A small image deblurring model, trained from scratch.
Model: 5.43M parameters, arch unet, activation silu.
Training: cautious_adamw at rate 0.0015, batches of 192.
Data: trained on Sentinel-2 satellite tiles (TerraMesh), 32.0 epochs.
Rows from block 5 of a small image deblurring model, named by matrix and row number. Each number is 500 + 25 x the weight over its row's rms, rounded and kept within 0 to 999. All counts start at 0. Numbers have three digits each.
Before each channel's rows are labels from the 100 images, of 14976, where the channel reaches its highest value: "strongest on" is what is common among them; "peak on" is the class under the peak. Only what is clearly more common there than usual is listed. The data: Sentinel-2 satellite tiles (TerraMesh). In brackets: how many of the 100, against the usual share in percent.
# conv: 3x3 conv (model.decb.0.0.conv.weight, 256x512x3x3, each kernel summed), inputs 384-511

strongest on: water (94 vs 40.5); main land cover: water (93 vs 11.2)
peak on: water (89 vs 11.1)
conv.13:489540501491484492487529476492486492481562509486499519501491521502482500475509501500500488511484502501513506500479502487520483490484535500508500500574476489494501559494482501482502539500505500552501568487507500504483485501502501496509536500484500501486505500483500504486486519493483508547492510507503503516491501566511469483477505518492479485486500507502516502500508521489487515483505

strongest on: water (93 vs 40.5); main land cover: water (92 vs 11.2)
peak on: water (87 vs 11.1)
conv.33:492532500497486494489519475495488489484584500474500502510494517500483500472501500500500492528486500500500501500480500490509486493487525500537500507556486485497500556500484513483502532500500500553502569492500500501477487500501504500500540496487500506489500499484498500488489514489484500548495500500500500519494500561500469485474512503495487486488503500500509500500500530492489523485500

strongest on: water (94 vs 40.5); main land cover: water (93 vs 11.2)
peak on: water (89 vs 11.1)
conv.106:493500500498482494485503491497489500477583500497500500500494500500477500466543500500500491500481500500501502500473500489500478493483519500500500500607483480500500504500479500478506515500500500545500593483500500503481483500500500500500621500482500500487500500478500500486487500484479500628494500536503500500494500587500476480475500585495465483485500500500500501500500502485488500480500

strongest on: water (93 vs 40.5); main land cover: water (92 vs 11.2)
peak on: water (87 vs 11.1)
conv.162:491524501494486492488500485493488492486541508488500512510492507502484500480502500501500490515486501501510501500482500489507481491487506500531500500550490489495501540498486506485503510500502500533500544487503499505483487502502500500502533497487500502490505500485500503488489508491485507541493507512503502504492501532506489482482519516493491486487500505500500501500502502494488500486500

strongest on: snow or ice (80 vs 20.6); main land cover: snow or ice (65 vs 14.6)
peak on: snow or ice (66 vs 13.9)
conv.108:484500500495459477470500500495466501462584497500500499500493500500454500508533500569573463500439500502497500500456500466500500485466500500500500500523500511499500511496463500465508500500500500525500515464500500505510470544500500500500553500473501501488500500462500500471474500506456500561490500533502500500490506510500500448500500537476501459469500500500500500500500500500477500469500

strongest on: water (93 vs 40.5); main land cover: water (92 vs 11.2)
peak on: water (87 vs 11.1)
conv.201:511500500503517501512500500503518497528414440500500432500503500454522500495500500457462509500516454495449500500532500514453500504521500484499500500490497498500500490500530500518500500500434488487500497499437477499499516469500500500447497484517500500511475494526494432512511444496524460485503445394500435500502469494452499515500500506503500516511500440499500500500460500499513500524500

strongest on: water (94 vs 40.5); main land cover: water (93 vs 11.2)
peak on: water (88 vs 11.1)
conv.135:482534501491472486478500500490479502473563545493500554510489524502473500500502500505502485519472508505545500499466500481517503487477507500524500500549502505494501546498474500473505523500521501536500547505522503506484476505502500500500505501478501503483500500473500549478482516512473519514489527500502550505489503551514496475500511503491503476478500511500500500500500501507479500474500

strongest on: water (93 vs 40.5); main land cover: water (92 vs 11.2)
peak on: water (86 vs 11.1)
conv.27:493500500499485497489500451497487473481561500456500502500496500500481500467566500500500492500484500500500500500476500490503490495486508500500500500518471488499500519500483500481502522500500500520511523496500500507500486500500500500500581500485510500487500500483500500488490505489483500580496500508500500512496500527500465482468500539497484486488500500500500500500500508485489505484505

strongest on: water (93 vs 40.5); main land cover: water (92 vs 11.2)
peak on: water (86 vs 11.1)
conv.117:510557500503500500500524442500500470501501500473494500507500545500500501472489500435466500532509500500500510500500500501501500500507539500543500500559482500500500621500516517500500548500500453529512596500500486511479501460500506500500493449500476506500500481503471500500500502500512500486500500465500500532500420584500460500476513468500497500500500500500521500500500544500500537512521

strongest on: water (86 vs 40.5); main land cover: water (82 vs 11.2); clouds (36 vs 15.5)
peak on: water (75 vs 11.1)
conv.60:512494498514516509515497497511514496525487486499498474496510498491519498489500497497498516497516496497471496500523497515488496511521497498494500499488494493508497477512525496517503497497493497494497495493491495496494518497496496500488516498516504497515479498522497493516516486491521492508510482497497495497510496497487497516497497515510492517515497485497497497498491495496515498522498

strongest on: snow or ice (63 vs 20.6); main land cover: snow or ice (55 vs 14.6)
peak on: snow or ice (54 vs 13.9)
conv.10:515500500509517505514500499508517498526500499500500497505507500500520500496500500494497514500515500500498500500525500517499500509521500500500500500506498498506500499504527500516503500500500500500500506499499500498499517499500499500500500500517501500513500500523500500515515499497523500495507498462500497500506499503500499514500500504507500517514500499500500500500500499499515500524500

strongest on: water (93 vs 40.5); main land cover: water (92 vs 11.2)
peak on: water (86 vs 11.1)
conv.112:489517500495483493486500474495486488480588501476500505500493501500480500462516500500500490509484500500502500500476500487506481492484507500517500500605478486498500568500480500482502539500500500571500608490500500502477484501501500500500562500484500502487500498481500500486487520487481500570494501503501500526493500581502466482475500527494482484486500500500523500500500532488488503482500

strongest on: snow or ice (69 vs 20.6); main land cover: snow or ice (60 vs 14.6)
peak on: snow or ice (60 vs 13.9)
conv.254:454516495450443459454500500456447500442508544500500542500459504531445500500460540500500452500447546523540500483449516444531514455442500530500494500500500530462500507452425500451474500500543501519500500521543500492512442500500500488552428500451462500461500528441520544446449531537427535447464549500484548514457500500544500462500500446458514443447500548540500500500541500536447500427500

strongest on: water (93 vs 40.5); main land cover: water (92 vs 11.2)
peak on: water (89 vs 11.1)
conv.147:511499500523535531531500495508520494542449478499500476499510494445552500489495500459442536500511479497456499500548497526492497513538500498497502500480496479500500504524554500511510485500451460454499496496463469498469520434500498505481464464535500500535500473539440454518541482489545462469524439437509468500528455492484493542498500476527492544524500444500500499500458499490502500514500

strongest on: snow or ice (77 vs 20.6); main land cover: snow or ice (59 vs 14.6)
peak on: snow or ice (59 vs 13.9)
conv.193:473509500451440450448500500470458500441566534500500562500459500527436500500499500542514449500438542501540500482440502462550500460437500500500486500515500507474500525451435500444500500501558500536500506500547500500500440557500500480546506500444485500453505531437511554445447548507435555507468573522499543509450511510540500449500500502456500439441500560524500500500548500508451500438500

strongest on: water (93 vs 40.5); main land cover: water (92 vs 11.2)
peak on: water (88 vs 11.1)
conv.187:513500500538538535534500493527524491554450472497500463500532500453556500488498500450445547500543464485469499500562500531467488531552500500500508500482490476512500500531554500544498485500450486461499492481457480497482539437500500514470493487549499500543483458554458440534542480481546443483536435436510461498533470491474490553493500496538489542539500448494500499500455499474523500537500

strongest on: water (94 vs 40.5); main land cover: water (93 vs 11.2)
peak on: water (90 vs 11.1)
conv.25:522473500521541529539496513530549503554429480500500445500533487476548500498500500467476541499536464500473500521560500550466500532554494500487514485462500495528500465508561500533500479500446500436500482498459499500496537453500500530470493500547500500545498488557500442536541456493552452469538448449500458472530463480470497549499497499543498543534500463499500500500467500498535500550500

strongest on: water (93 vs 40.5); main land cover: water (92 vs 11.2)
peak on: water (87 vs 11.1)
conv.156:500534500500498500499511461500499483498536500482500499503500518500497500461500500500500500521498500500501500500496500499500492500499523500526500500543477492500500533500498503496501529500500500554500543500500500500488499500500500500500526500498500500500500500498500500499500499497498500525500500500500500516500500555500463498466504507500477499499500500500500500500500508495499504498500

strongest on: water (93 vs 40.5); main land cover: water (92 vs 11.2)
peak on: water (88 vs 11.1)
conv.176:518488500530548535541500500535537496558443465499500459500535483449557500492516500478476548500541460492460500512560500546466498525550500500500515490484496487520500489516567500543499479491450500466500496489449498498495550442500500522455502500553522500547473470566479436541547467487560453494543430437503456495535500493465495551496500501548495546544500439486500500500456500481527500546500

strongest on: water (94 vs 40.5); main land cover: water (92 vs 11.2)
peak on: water (86 vs 11.1)
conv.71:523492499517526512523498496514524495536417448498500422497514500467529500490499500479489522496525471498436495500535499526451498516531497495492500499483493494510498438510537495526497499500455496474496488496451490493495527483497496500453501494525501498520469498533498453524523440491532462491513444437496459499513484490449496525497497510513495525522499449498498497500462493494523498533499

strongest on: water (93 vs 40.5); main land cover: water (92 vs 11.2)
peak on: water (87 vs 11.1)
conv.42:500533500500500500501512442500500476510510500467500500509500523500505500454500500461481500525501500483500500500510500500500471500503518500535500506527454476500500541500509505502500543500500461534504546475500472500466500476500504500500504455502500500500500466506462500500500501474505500501500500483500500524500443548500437502445510501500459500500501500500500500500500535471500510505512

strongest on: water (81 vs 40.5); main land cover: water (71 vs 11.2)
peak on: water (63 vs 11.1)
conv.186:488501500495482493485500475495484470478580500474500506500493500500478500456528500500500489500482500500501500500475500487534470492482500500505500500617476485498500568500479500480501539500517500575502618479512500502480483501501500494500568500482500501486500500479500507485486554483480517566493500521501500545492500589501455478460500542494478482485500500500523500500505519486486516481501

strongest on: water (93 vs 40.5); main land cover: water (92 vs 11.2)
peak on: water (88 vs 11.1)
conv.36:514489500528539531535500493532528490548447468497500466500534499457553500487498500455449542500547468481470499500562500536472484533551500500500505500475487473517500498517553500545497490500454488457500492478461483497480543442500500507474495488545500500537504461554461443539543476477549456481536441434502460499532473490473490550493500497539490545542500453495500499500465499468529500542500

strongest on: water (93 vs 40.5); main land cover: water (92 vs 11.2)
peak on: water (87 vs 11.1)
conv.44:501530500500499500499517470500500479499507500476500500500500513500499500472527500500500500511499500500500508500499500499500500500499527500516500500557487493500500546500499505499500525500500500534507570500500500501496499500500500500500520500500500501500500500499500500499500501495499500512500500500500500515500500562500469499473500500500493499500500500500500500500500523497500509499507

strongest on: snow or ice (74 vs 20.6); main land cover: snow or ice (58 vs 14.6)
peak on: snow or ice (57 vs 13.9)
conv.97:466507500456438448446500500478456500440563541500500564500464500527439500500500501542517449500437539500537500483444506467553500467435500500500480508515500510482500524464434500442500500510561500537500506500555500500500437559500500478555505500441485500457515531436514556445452547510431553506476572525500548513448514506544500453500500501460500437440500561531500500500547500511453500428500

strongest on: main land cover: water (61 vs 11.2)
peak on: water (58 vs 11.1)
conv.103:515500500511522509517500497509522494527499473498500494500510500479525500490499500458455515499522500498482499500531500520499469511525500500496500500498494478506500495507531498523498500500500493500500493473499464496459522493499500500500505469520500499515487498527486499519517499483528500497509496462497491500509487488499498520497499505509494521518500493500500500500500498485518500527500

strongest on: water (66 vs 40.5); snow or ice (46 vs 20.6); main land cover: water (38 vs 11.2); main land cover: snow or ice (33 vs 14.6)
peak on: water (51 vs 11.1)
conv.55:500500500500500500500500537500500550500496500550500500500500500500500500561488500467458500500500500506500500500500500500499573500500500500500500500500567527500500500500500500500500500524499549500500500574500571500500500500500500502500446542500500500500526500500500500500500486560500483368500500446500500500500500500500557500567500374500571500500500500500500500500500500539500500500500

strongest on: water (94 vs 40.5); main land cover: water (93 vs 11.2)
peak on: water (88 vs 11.1)
conv.211:492529500496486491489518462495489494483581500484484502505493516500481500466501500500500491515483503500501500500469500490536483493486524500529492518548474483498500545499483500477501538500521500549505558490522496502470486501501500484500529493484500500480500500484500513488489525489484531537494500510501500515491500548506461469468504502494474486487500500501503500500524523492489511484510

strongest on: water (94 vs 40.5); main land cover: water (92 vs 11.2)
peak on: water (86 vs 11.1)
conv.2:511462500505516504516500500503515500527437453500500444500505497474526500499500500500500511500515467500459500500537499514460500504519500494500500500456500500501500417500527500517500484500441500431500477500431500500500515500500500500445504500517500500512476500524500437514513444499523455500506462475500444500504500493450500522500500502504500518513500455496500500500445500500513500522500

strongest on: water (94 vs 40.5); main land cover: water (93 vs 11.2)
peak on: water (88 vs 11.1)
conv.59:499538500500498497484534426500497460488540500468455500519500544500494516471500500500500499528497510500500529471479517498534500500497535500535472531523457500500462553500495521492500549500513500534503529500519500500494498500500520465503501500489500515482500500496499508498499538500496520501491500500500508540498492532514460474476529499499496498499525500507501501500517529500499529496535

strongest on: snow or ice (70 vs 20.6); main land cover: snow or ice (61 vs 14.6)
peak on: snow or ice (61 vs 13.9)
conv.182:460517499454443461458500500458447500444500548500500540500460505528447500500447527500500454500446545526544500483449509444525520455445500515500498500500500533461500508457427500452473500500537500515500500529539500496510443500500500491542405500453451500462500523443510545446451525542427529433464540500485551510460500500541500463500500429459518444448500540527500500500529500541446500428500

strongest on: water (93 vs 40.5); main land cover: water (90 vs 11.2)
peak on: water (85 vs 11.1)
conv.163:539500500537550533537500500520548498558441474500500446500527500466550500498500500455464543500542483500478500501555500537471500525557500500500511500472499489516500481530568500540500500500459472449500494500462494500487548455500500512470489480552500500534500471560460457542542466497559470482521439455500473496534437493476499541500500493532499549542500451500500500500471500494537500555500

strongest on: water (94 vs 40.5); main land cover: water (93 vs 11.2)
peak on: water (88 vs 11.1)
conv.133:490521500497482494486500482496487500478612500487500502500494500500478500458501500500500490500481500500501500500474500488529474493482511500500500500599483479499500558500479500479504528500500500563500606482501500502460483501500500500500545499482500500487500500479497500485487513487479512574494500505501500508493500593500464481470500509495469482485500500500500500500502513488487502480500

strongest on: water (94 vs 40.5); main land cover: water (93 vs 11.2)
peak on: water (90 vs 11.1)
conv.90:519499499513523511520500496512521494533430455499500447499512500466528500488499499457471519498524481495449498500534500521479488514528499500492500500484493493508499477506533497525499500500468487497498488484466475495494525481498497500473505481523501499518468495530489462522520475490530477494511455435498465500512473489472495522496498506511495523521500458499499499500485496490520500530500

strongest on: water (93 vs 40.5); main land cover: water (92 vs 11.2)
peak on: water (87 vs 11.1)
conv.98:499545500500493500495500457500498500490599500500497498500500523500488500453500500500500500500491500500499500500474500498543500500495500500508500523545478490500500562500491500489500553500510498574500549500527500500468495500500500490500509500493500500493500500491500505496498509498491528516500500500500500518500500550500451469465500504500473493495500500500500500500529500500497500493505

strongest on: water (94 vs 40.5); main land cover: water (93 vs 11.2)
peak on: water (90 vs 11.1)
conv.149:522477500534545532536500500534546497552436455499500440500538484449551500494514496465466545500544460486447500516560500546462493534550500500500515490482495480533500486527559500546499486493446500458500493486451499498497544451500500518447500500549519500544459462554475439542546456483554444480540429430515453484534494491456497548498500501541495547542500440484500500500451499479542500555500

strongest on: water (93 vs 40.5); main land cover: water (92 vs 11.2)
peak on: water (89 vs 11.1)
conv.230:525500500506536525531500493520538492545447477495500453500526500452543500486498500453448535500527475491475499502553500546480495521541500500499507500474490476516500492498553500529497492500455470449499499493466470497470531444500500514475494467542500500534498464550462446527532470486547471481534448434499462493525449492478490538494500498533494538528500454499500499500482498484527500541500