config.yaml
train_examples: 145000
horizontal_flip: false
block: "plain"
attention: false
init: "torch_default"
beta1: 0.9
batch_size: 192
warmup_steps: 4840
Rows from block 3 of a small image deblurring model, named by matrix and row number. Each number is 128 + 32 x the weight over its row's rms, rounded and kept within 0 to 255. All counts start at 0. Numbers have three digits each.
Before each channel's rows are labels from the 100 images, of 14976, where the channel reaches its highest value: "top examples" is what is common among them. Only what is clearly more common there than usual is listed. The data: Sentinel-2 satellite tiles (TerraMesh). In brackets: how many of the 100.
# conv: 3x3 conv (model.mid.0.conv.weight, 256x256x3x3, each kernel summed), inputs 0-85

top examples: snow or ice (88); main land cover: snow or ice (72)
conv.57:128128128128128128128128128128128128128128128128128128128128128128128128128128128128128128128128128128128128128000128128128128128128128128128128128128128128128128128128128128128128128128128128128128128128128128128128128128128128128127128128128128128128128128

top examples: water (91); main land cover: water (90)
conv.35:128130129126129128128128126128129128190128126128128149129189128128129127128128128128104128128128128126127128128000130126129128126062130128128128161128128128126128080128128128128128129127128128130127127127128127128128128129187130128158127128128125128128128128

top examples: snow or ice (80); main land cover: snow or ice (57)
conv.24:128128128128128128128128129128128128128128129128128128128128128128128128128128128128128128128128128128128128128000128128128128128128128128128128128128127128128128128128255128128128128128128128127128128128128128128128128128128128128126128128128128128128128128

top examples: clouds (39)
conv.151:128160173084172102132168075159163130090128128126148080176097128091128129128104183110182104076165147096089124152145162092175127096163160165121188090183128128090144164174128162111128161085169096126128128128090141158137165122091166161049090128106090097089200128

top examples: water (91); main land cover: water (90)
conv.49:127128093128128128127127128125128127229127127128128175095225128128129127127129128129076128156128127128128129128000128128128129128031128112129128204128122129149127039101128128128129128154128128128127127127128128128127127129225128127176128128129128128128128129

top examples: water (91); main land cover: water (90)
conv.206:128138113118130128128128120128133128200128118127128167132195128126130126128128130128139128128129128117124128129046137120132128121057139128128129178129130127121128073124127130128128134126130126138124126126127127128127128129191136129031126129128117125127128129

top examples: snow or ice (85); main land cover: snow or ice (67)
conv.198:128127107129128128128128129128128128127128130129128127127126128128128128128128127128129128128128128129128128128000128129128128128128127128128128140128127129214128127128255127128128128138128128127129128128128128128128128128128085128121129128128129129128128128

top examples: water (91); main land cover: water (90)
conv.43:128129000136128128128128127128128128130128127128128128129132128128128128128128062128128128128128128137128128128103128127125128127122125128128128128128128128214128127128128128128128128187128128129128128128128128128128128128131065128138128128128135128128128128

top examples: water (90); main land cover: water (89)
conv.194:128131130123129128128128125128130128187128124127128139130182128127129127128128129128107128128129128124126128129021131125129128126074132128128128146128128128124128094128128129128128130126129127131127127127128127128127128129178132128172127128128122127128128129

top examples: snow or ice (68); main land cover: snow or ice (64)
conv.161:109150133117152128095076109128152106110112070120128122147086128128178091085146070159027129174166127104128129161190152129128172104185153128163132127067123124108124182132128153147144150111132110167090072091148112158107046160099127129226095139132125128128128162

top examples: water (92); main land cover: water (91)
conv.190:127076066151073128127128127128092125189127120128128178108183128127134119128128128128087128152126128206229129125049055196129128190072060127130128169128140128178126077094128129128129082179129126152112121115128117127119128133182084128111127128128155128135128133

top examples: water (91); main land cover: water (90)
conv.117:128130129125129128128128126128129128161128126128128150130164128128128127128128128128118128128128128126127128128000130126129128126083130128128128155128128128125128098128128128128128129126128128130127128127128128128128128128164130128143127128128125127128128128

top examples: snow or ice (89); main land cover: snow or ice (68)
conv.23:161128128128129122179165128129128169128159173128170128128128128115094176158082150076210122111129168128128092128128128128128090128128128128091151128189096128128178128128128128087096128128148128074178167176079178129170192092128128154011128141087128127120180094

top examples: water (92); main land cover: water (91)
conv.28:124109128138109132125125135109108123245124123128126155117241128147133124124131127131110133135112125145131132122000107129121131146004108103132106213126139131134124012108128121130132110129109136132124123124133125116125125132246126126168139128131141140135122132

top examples: snow or ice (91); main land cover: snow or ice (77)
conv.242:128131129130129128128128124128130128162128124127128172118156128127129127128128175128234128128129128125133128129103131125129128126096131128128129154129130127126128102104130129128128130130129127133126127127127127128127149129157131129000127128128126126127128128

top examples: snow or ice (73); main land cover: snow or ice (55)
conv.140:128126128130128128128128129128127128070128132128128113128070128128128129128128128128146128128128128130129128128244127129128128129199126134128128079128128128130128185128128128128128127129128128126129129129128128128128128128060127128065128128128130128128128128

top examples: snow or ice (77); main land cover: snow or ice (54)
conv.79:128126128129128128128128129128127128078128132128128121128079128128128129128128128128136128128128128130129128128000127129128128129178126128128128113128128128130128162128128128128128127128128128125129129129128128128128128128073127128078128128128130128128128128

top examples: snow or ice (80); main land cover: snow or ice (62)
conv.244:152144144117148121157161116137148160100151143119166084153106128102110161149084170087221119081158164115113098156134144118141095113144144139095171107188123129115162145173120152092104146113169112089164155163086164165159192099108135164007106130091112123110185102

top examples: snow or ice (88); main land cover: snow or ice (65)
conv.253:151133129117145128164166113128143169098148151126170107156108128100108179136086170082208128081158168126126092155137134129150112123146132128099171115180124130126169145154124152091106135128169113061185158182092184162176168097105128162011105127087119128103186093

top examples: water (92); main land cover: water (91)
conv.5:125093101149102140126126157112092125233125125128126161089218128162131125125131101131106140156103125165153131124000089158101130163038090109131107186113160130149125044104127113130131092155105159131125125125159126109126123131219098126169152128130160142160116131

top examples: snow or ice (59); main land cover: snow or ice (39)
conv.92:150163142104174102167166099155173156104150142104179092176108128088118156145088163087185101089174167095108099173132167107153101090146162155104179107172124124118164147167127169084106170113178093100157142156071162175161162095107141165041084130088107100095185096

top examples: snow or ice (67); main land cover: snow or ice (44)
conv.135:159164143103170102165167102152170166110158145104176097171113128082114166155095159084186102094168159096096098168128165099152098091139162151098174112169122127115159140160123169089096169111175090100163146165076172169165165097114146161047088128095099103087180096

top examples: snow or ice (92); main land cover: snow or ice (80)
conv.246:128127128128128128128128129128128128128128129128128128127128128128128128128128126128129128128128128128128128128000128128128128128128128128128128154128127129133128127128129128128128128128128128127128128128128128128128128128128128128127128128128128129128128128

top examples: snow or ice (85); main land cover: snow or ice (71)
conv.113:128088018179127128128128140128115128128128128128128128128128128128128128128128069128128128141128128196162128128000074179079128165119064125128128179128127128216128110128128128128128111231128128128128128128128128128128128128129017128129128128128198128128128128

top examples: water (89); main land cover: water (86); clouds (35)
conv.55:090104094160102148092097167108105090168089097156090170092166128155160095091167092168095148166102088153159167100088104157093166152091104106166103160104115154161092093086160099167167104160101159159095093095153096105093091165165096089141157120167158150160104163

top examples: water (92); main land cover: water (91)
conv.63:128129124127129128160125128128129126239128182128127142114229128128108129145129125128125128132129127127127129128000129127128113127011129127114128185127124132127127017124128129111129129128128128124129149129128126128127131116238129127147127128129127128130128120

top examples: water (69); main land cover: water (63)
conv.219:102109102164108128102073128129115095116102103128087159129101128188150096105162056159065127201128096148161162128164104151074142147148107129156072122057186133148097146089156128156156115151072128163095104095194087128094099155110101086157128128160167128190064155

top examples: water (68); main land cover: water (53); main land cover: snow or ice (34)
conv.145:127102126159091128128128127128086127225127126134128131127226128132129126128128128128127128128073128157130128081000090130109128160019097128129117174128117129134128033128128081128129098131117172131125126126128126081126128129226102128134170128128165128129128129

top examples: snow or ice (65); main land cover: snow or ice (39)
conv.149:158141130115162079166152114173151163094158134110177081163097128101112160153090165080169079092164168117114090144148141121139092112158139173099175091162120123128170160172099157089097140127174108101160150160082162173158162100098129168056101171086116078105180108

top examples: snow or ice (77); main land cover: snow or ice (64)
conv.65:128067073160067128128128162127067126203128123128128145096191128137131123128128129128119128130087128197185128103005059186110128188061060125129128158128131123175128072119128093128128059177129176141120124121130123095123128131190080129146171128128166128145128131

top examples: water (74); main land cover: water (61)
conv.177:128090084164093128128118166123090127224128127139128141082221128145129127128128096128126128164098128169171128109004088173104128166034088117128118197127127136175128038109128102128128089175118151131126127127141127107127128129224086128135160128128162130152125129

top examples: snow or ice (54); main land cover: snow or ice (37); main land cover: water (36)
conv.115:109125160129119121101094082177127107034110103128106107200036128132149105108151130155092116127138108130130145133214123129128153132213126194148127054105202127089106214129144137151147127093128113154104106105142105128107095150038147120130114128149131101128117148

top examples: water (92); main land cover: water (91)
conv.235:122128110132128130123122136109128120230121121130124172092231128128134122123134123133087132156125122128130135122000128128127131128019128104133128194124125135137122027088128128132135128142128128134122122122128122125122122134230127124182128128133128140132128134

top examples: clouds (36)
conv.82:142159163091176099151162078155170152101145128107166089174106128091128151140089168093180100087181165099095103173128161098169110095149158153104187107181127128102163150168128167095113163096185093103150135149078159176155161111104151173046088128090095100092192111

top examples: snow or ice (69); main land cover: snow or ice (43)
conv.189:164143135113154085167145098166150166102165146098181096173102128100106165157084151088160085102173171118111085177130143113150097112149140164091177110166117114126171149160124164090091149119168098089166151166097169174163155103106129172049093169082112087095179099

top examples: snow or ice (47); main land cover: snow or ice (43)
conv.71:112171186098160126106122068164173110054112104127117125202053128127148106110143129146097125127164115081090142139213170083129146086209173167146128073128170130068109196128139149144144176075129100152105108106128110148111103145049172128135093129142103112128128145

top examples: snow or ice (74); main land cover: snow or ice (50)
conv.68:164161173087141128161198105127142162129164167128154105132136128088093163159091194097183128076135164091093095128117160094175100100121165125089170129174131127077164120173096129095093147086166123096161164162080159128163164089130177160107122128093082128097169091

top examples: clouds (42)
conv.87:156155136110168082172152101172165156090157138106182088176091128085116154156091160077169082091171164100115095154149155116149085095162152171099173095163131127123165162168128164081099159118174093107154142154083157174155165097093135165058091145088115082102175100

top examples: clouds (41)
conv.158:136164157092165100154149064149165143117140133114164099162120128102128144138085153113174099100180172094096103162128163100157126093132162139103165123188117094101164132143117175099116163100164090121144128138096149179135141128124154177008080188079092116103162128

top examples: water (92); main land cover: water (91)
conv.16:121128115130129138121123135101128120237121121130123176095236128129135120122135122135086140156126121127128135124000128128126134127020128096135128203123154134134120023087129128134135128139128128136120121120129121126121117135238128123178128128134128149132128136

top examples: snow or ice (82); main land cover: snow or ice (68)
conv.159:128128128118129128130128119128128135128128128128182128162128128128128139128128166045209128092128140123128128128128132128130128125128134128128128128131128128121128128128128128114128131126128128076140128139128166128143128128128129128000128128111122128128128128

top examples: snow or ice (72); main land cover: snow or ice (55)
conv.19:128126128130127128128128129129127128061128132128128081128061128128127129128128128128163128128128128130129128128255127129128128129206126143128128068128128128130128195129130128128128127129128128126129129129128129128129128127052127128060128128128130128128128128

top examples: snow or ice (75); main land cover: snow or ice (55)
conv.47:128128000128128128128128128128128128128128128128128128128128128128128128128128097128128128128128128129128128128101128128128128128128128128128128128128128128205128128128128128128128128208128128128128128128128128128128128128128000128129128128128128128128128128

top examples: water (83); main land cover: water (76)
conv.142:091114105148106137086080146123115085130088088141080164116128128158166089089176083178067137181118081143144173116128113142100171142128114123170098132076130140146084127079164113176169115146100143174089088089167088117085075170129109082187139118175147133159094170

top examples: water (93); main land cover: water (92)
conv.102:102094077173096160103108171092097104173101108156101181086170128147153109101156105153108160157098098162167156097086096168084155161086094090154106171113110154176104086085163098158155095177109162146110102109141110102107104152171082095132158119157170164151115152

top examples: snow or ice (84); main land cover: snow or ice (60)
conv.98:128128128128128128128128128128128128128128128128128128128128128128128128128128128128128128128128128128128128128000128128128128128128128128128128128128128128190128128128255128128128128128128128128128128128128128128128128128128128128126128128128128128128128128

top examples: snow or ice (79); main land cover: snow or ice (66)
conv.134:128079072167083129131128176123075126205128124149128145081197128140130124143128127128116130134083128182182128091021075191100106180063076120129127162128120129179127070117128091128128074180127181138122125123135124087124128131192068129171173128128176128162128130

top examples: water (92); main land cover: water (91)
conv.66:123098119138100133124126129114099123220122120129126170115234128145134124123131127131102134136104125158152132111000094143123131158008095109132101208127129132132124017102129124131133100136105134130125123124129125114125124133244126125186142128131143135137128133

top examples: water (92); main land cover: water (91)
conv.255:128129049127128128128128127128128128128128127128128128129128128128128128128128128128128128128128128127128128128098129127128128127128129128128128128128128128153128128128128128128128128136128128129128128128128128128128128128128124128131128128128127128128128128

top examples: water (92); main land cover: water (91)
conv.124:123120121128125139123125131101118123249123124129124168106237128148132123123133124133096141147125123134128133128000117128126132134014117096132113216125182132130123017095129128132133121133107134133123124123137124128124120132242128124157130128133132149137118132

top examples: water (76); main land cover: water (71)
conv.101:103111107157107128101064128129117096119103105128086163129106128198149098104160054161062127203128097145155159128143107147076151145140110129154072126056182137145099139086154128157155117152072128160097106097194089128096089153118105086159128128159161128195061153

top examples: snow or ice (71); main land cover: snow or ice (50)
conv.174:153141130105162128163172103128154164090157142107175115167104128091100167145083175083186128079175175119113089173153141121162104108154139128102183108176127128117171153147114162087098152125182097078171157169080174183166153096097129175050094142081105128089181095

top examples: snow or ice (73); main land cover: snow or ice (52)
conv.222:128086068137090128128128127128057128128128128126128128112128128127128127128128128128128128128000128157126128046128077125130128165128080128128128128128130125136128128128128000128128069173129201132127128127128127007128128128128119129130255130128165128128128128

top examples: snow or ice (79); main land cover: snow or ice (62)
conv.141:128136174111128128128151126130131129091128131128128102127089128127127129128128184128255128073128128105113128128173151121148128117163150134128143105151132128096128158150122128128128130095131128126129129129117129128129141127092158128000129128128103128128164127

top examples: clouds (37)
conv.225:128159170089153083128128083201157128045128127103128113180046128128128127128128128128128080128163128101102128164204154101146128099214157207128128051128146108079128213128128161128128157083128094130127128127128127159128128128042166128128093138128096066128128128

top examples: snow or ice (82); main land cover: snow or ice (68)
conv.220:143134138119152128162162108129145154100142154128163080163109128105111160141091165087236128082156158124119106152134137126144103121145134130100168113178124129126159143176126146094114138118167114090161152159088161155155196101106128154003110128095121129110186107

top examples: snow or ice (73); main land cover: snow or ice (51)
conv.211:155142140117153104163156112153151161092154146113176079167091128105108163152088163083208103085160163117115097159143142123142095115155142155096172099172127128123163156174123152090101142117170109092164151163092165163159185099098132161017106132088114103109185102

top examples: snow or ice (75); main land cover: snow or ice (59)
conv.143:128065000182060128128128159128060128128128128128128128127128128128128128128128115128128128128064128219201128128120040162045128203128045128128128128127128128201128128128128114128128057250128129128128128128132128128128128128128073128134183128128203128128128128

top examples: snow or ice (86); main land cover: snow or ice (66)
conv.21:148133129120159128165173107128145170117145160124173114157124128096105179132085169081211128084166167126121094159128135128150116122130131128101176127188124129128170129149125153087109137128175111063184161181071183169173164098123128164017102127086120128101188100

top examples: snow or ice (87); main land cover: snow or ice (64)
conv.248:158128128124145111169162120147132168112158148111180090154113128098105173154087162084198109094154164128125091154133128128137099127144128149092174105181121125128172146168108147093098130128167116076176152174084176159168176096111128166011110159089126108099187097

top examples: snow or ice (78); main land cover: snow or ice (58)
conv.8:128126128130128128128128129128127128074128132128128123128075128128128129128128128128140128128128128130129128128169126130128128130187126128128128096128127128130128173128128128128128127129128128125129129129128128128128128128069126128067128128128131128128128128

top examples: water (92); main land cover: water (91)
conv.93:127090128141090128128128129128084127255127127129128149114216128142129127128128128128115128130093128165131129092000083129122128166042086128128121161128128128136128054121128116128129096129126141131126127127133127099127128129221123128167148128128148128137128129

top examples: water (91); main land cover: water (90)
conv.247:128129093127129128128128128128129127228128126128128174114226128128129127128128128128086128133128128127127128128000129127128128127036129128128128186128126128127127050116128128128128129136128128129127127127128127128127128129219129128191128128128127128128128129

top examples: water (92); main land cover: water (91)
conv.176:136128117127126129159125158127124130251135152129127139061238128128112134141121125128126129133120136131128128124000123132127121129019126126121128188126116134132129023125117124123120123135128145118135143135128126126131128117240123127146135128122127128131128117

top examples: snow or ice (90); main land cover: snow or ice (74)
conv.1:128128128128128128128128128128128128130128128128128128128131128128128128128128128128128128128128128128128128128000128128128128128063128128128128151128128128128128059128128128128128128128128128129128128128128128128128128128174128128130128128128127128128128128

top examples: snow or ice (83); main land cover: snow or ice (60)
conv.184:154142128127156098177156109158147161116153157107174094139119128096101166149083157082193097099158168114128098151128141128133096113138140158101173108179115123128174140164105149082103141128173107085168166167078168163164174098117128160017108154082123099107181099

top examples: snow or ice (93); main land cover: snow or ice (75)
conv.36:128076068162079128128128185128074127190128125134128136063169128129130125128128115128125128136079128191200128099038069199107128186088070128128128141128132123176128096125128090128128069179129191137123126124128125089125128129168059129146178129128181128155128129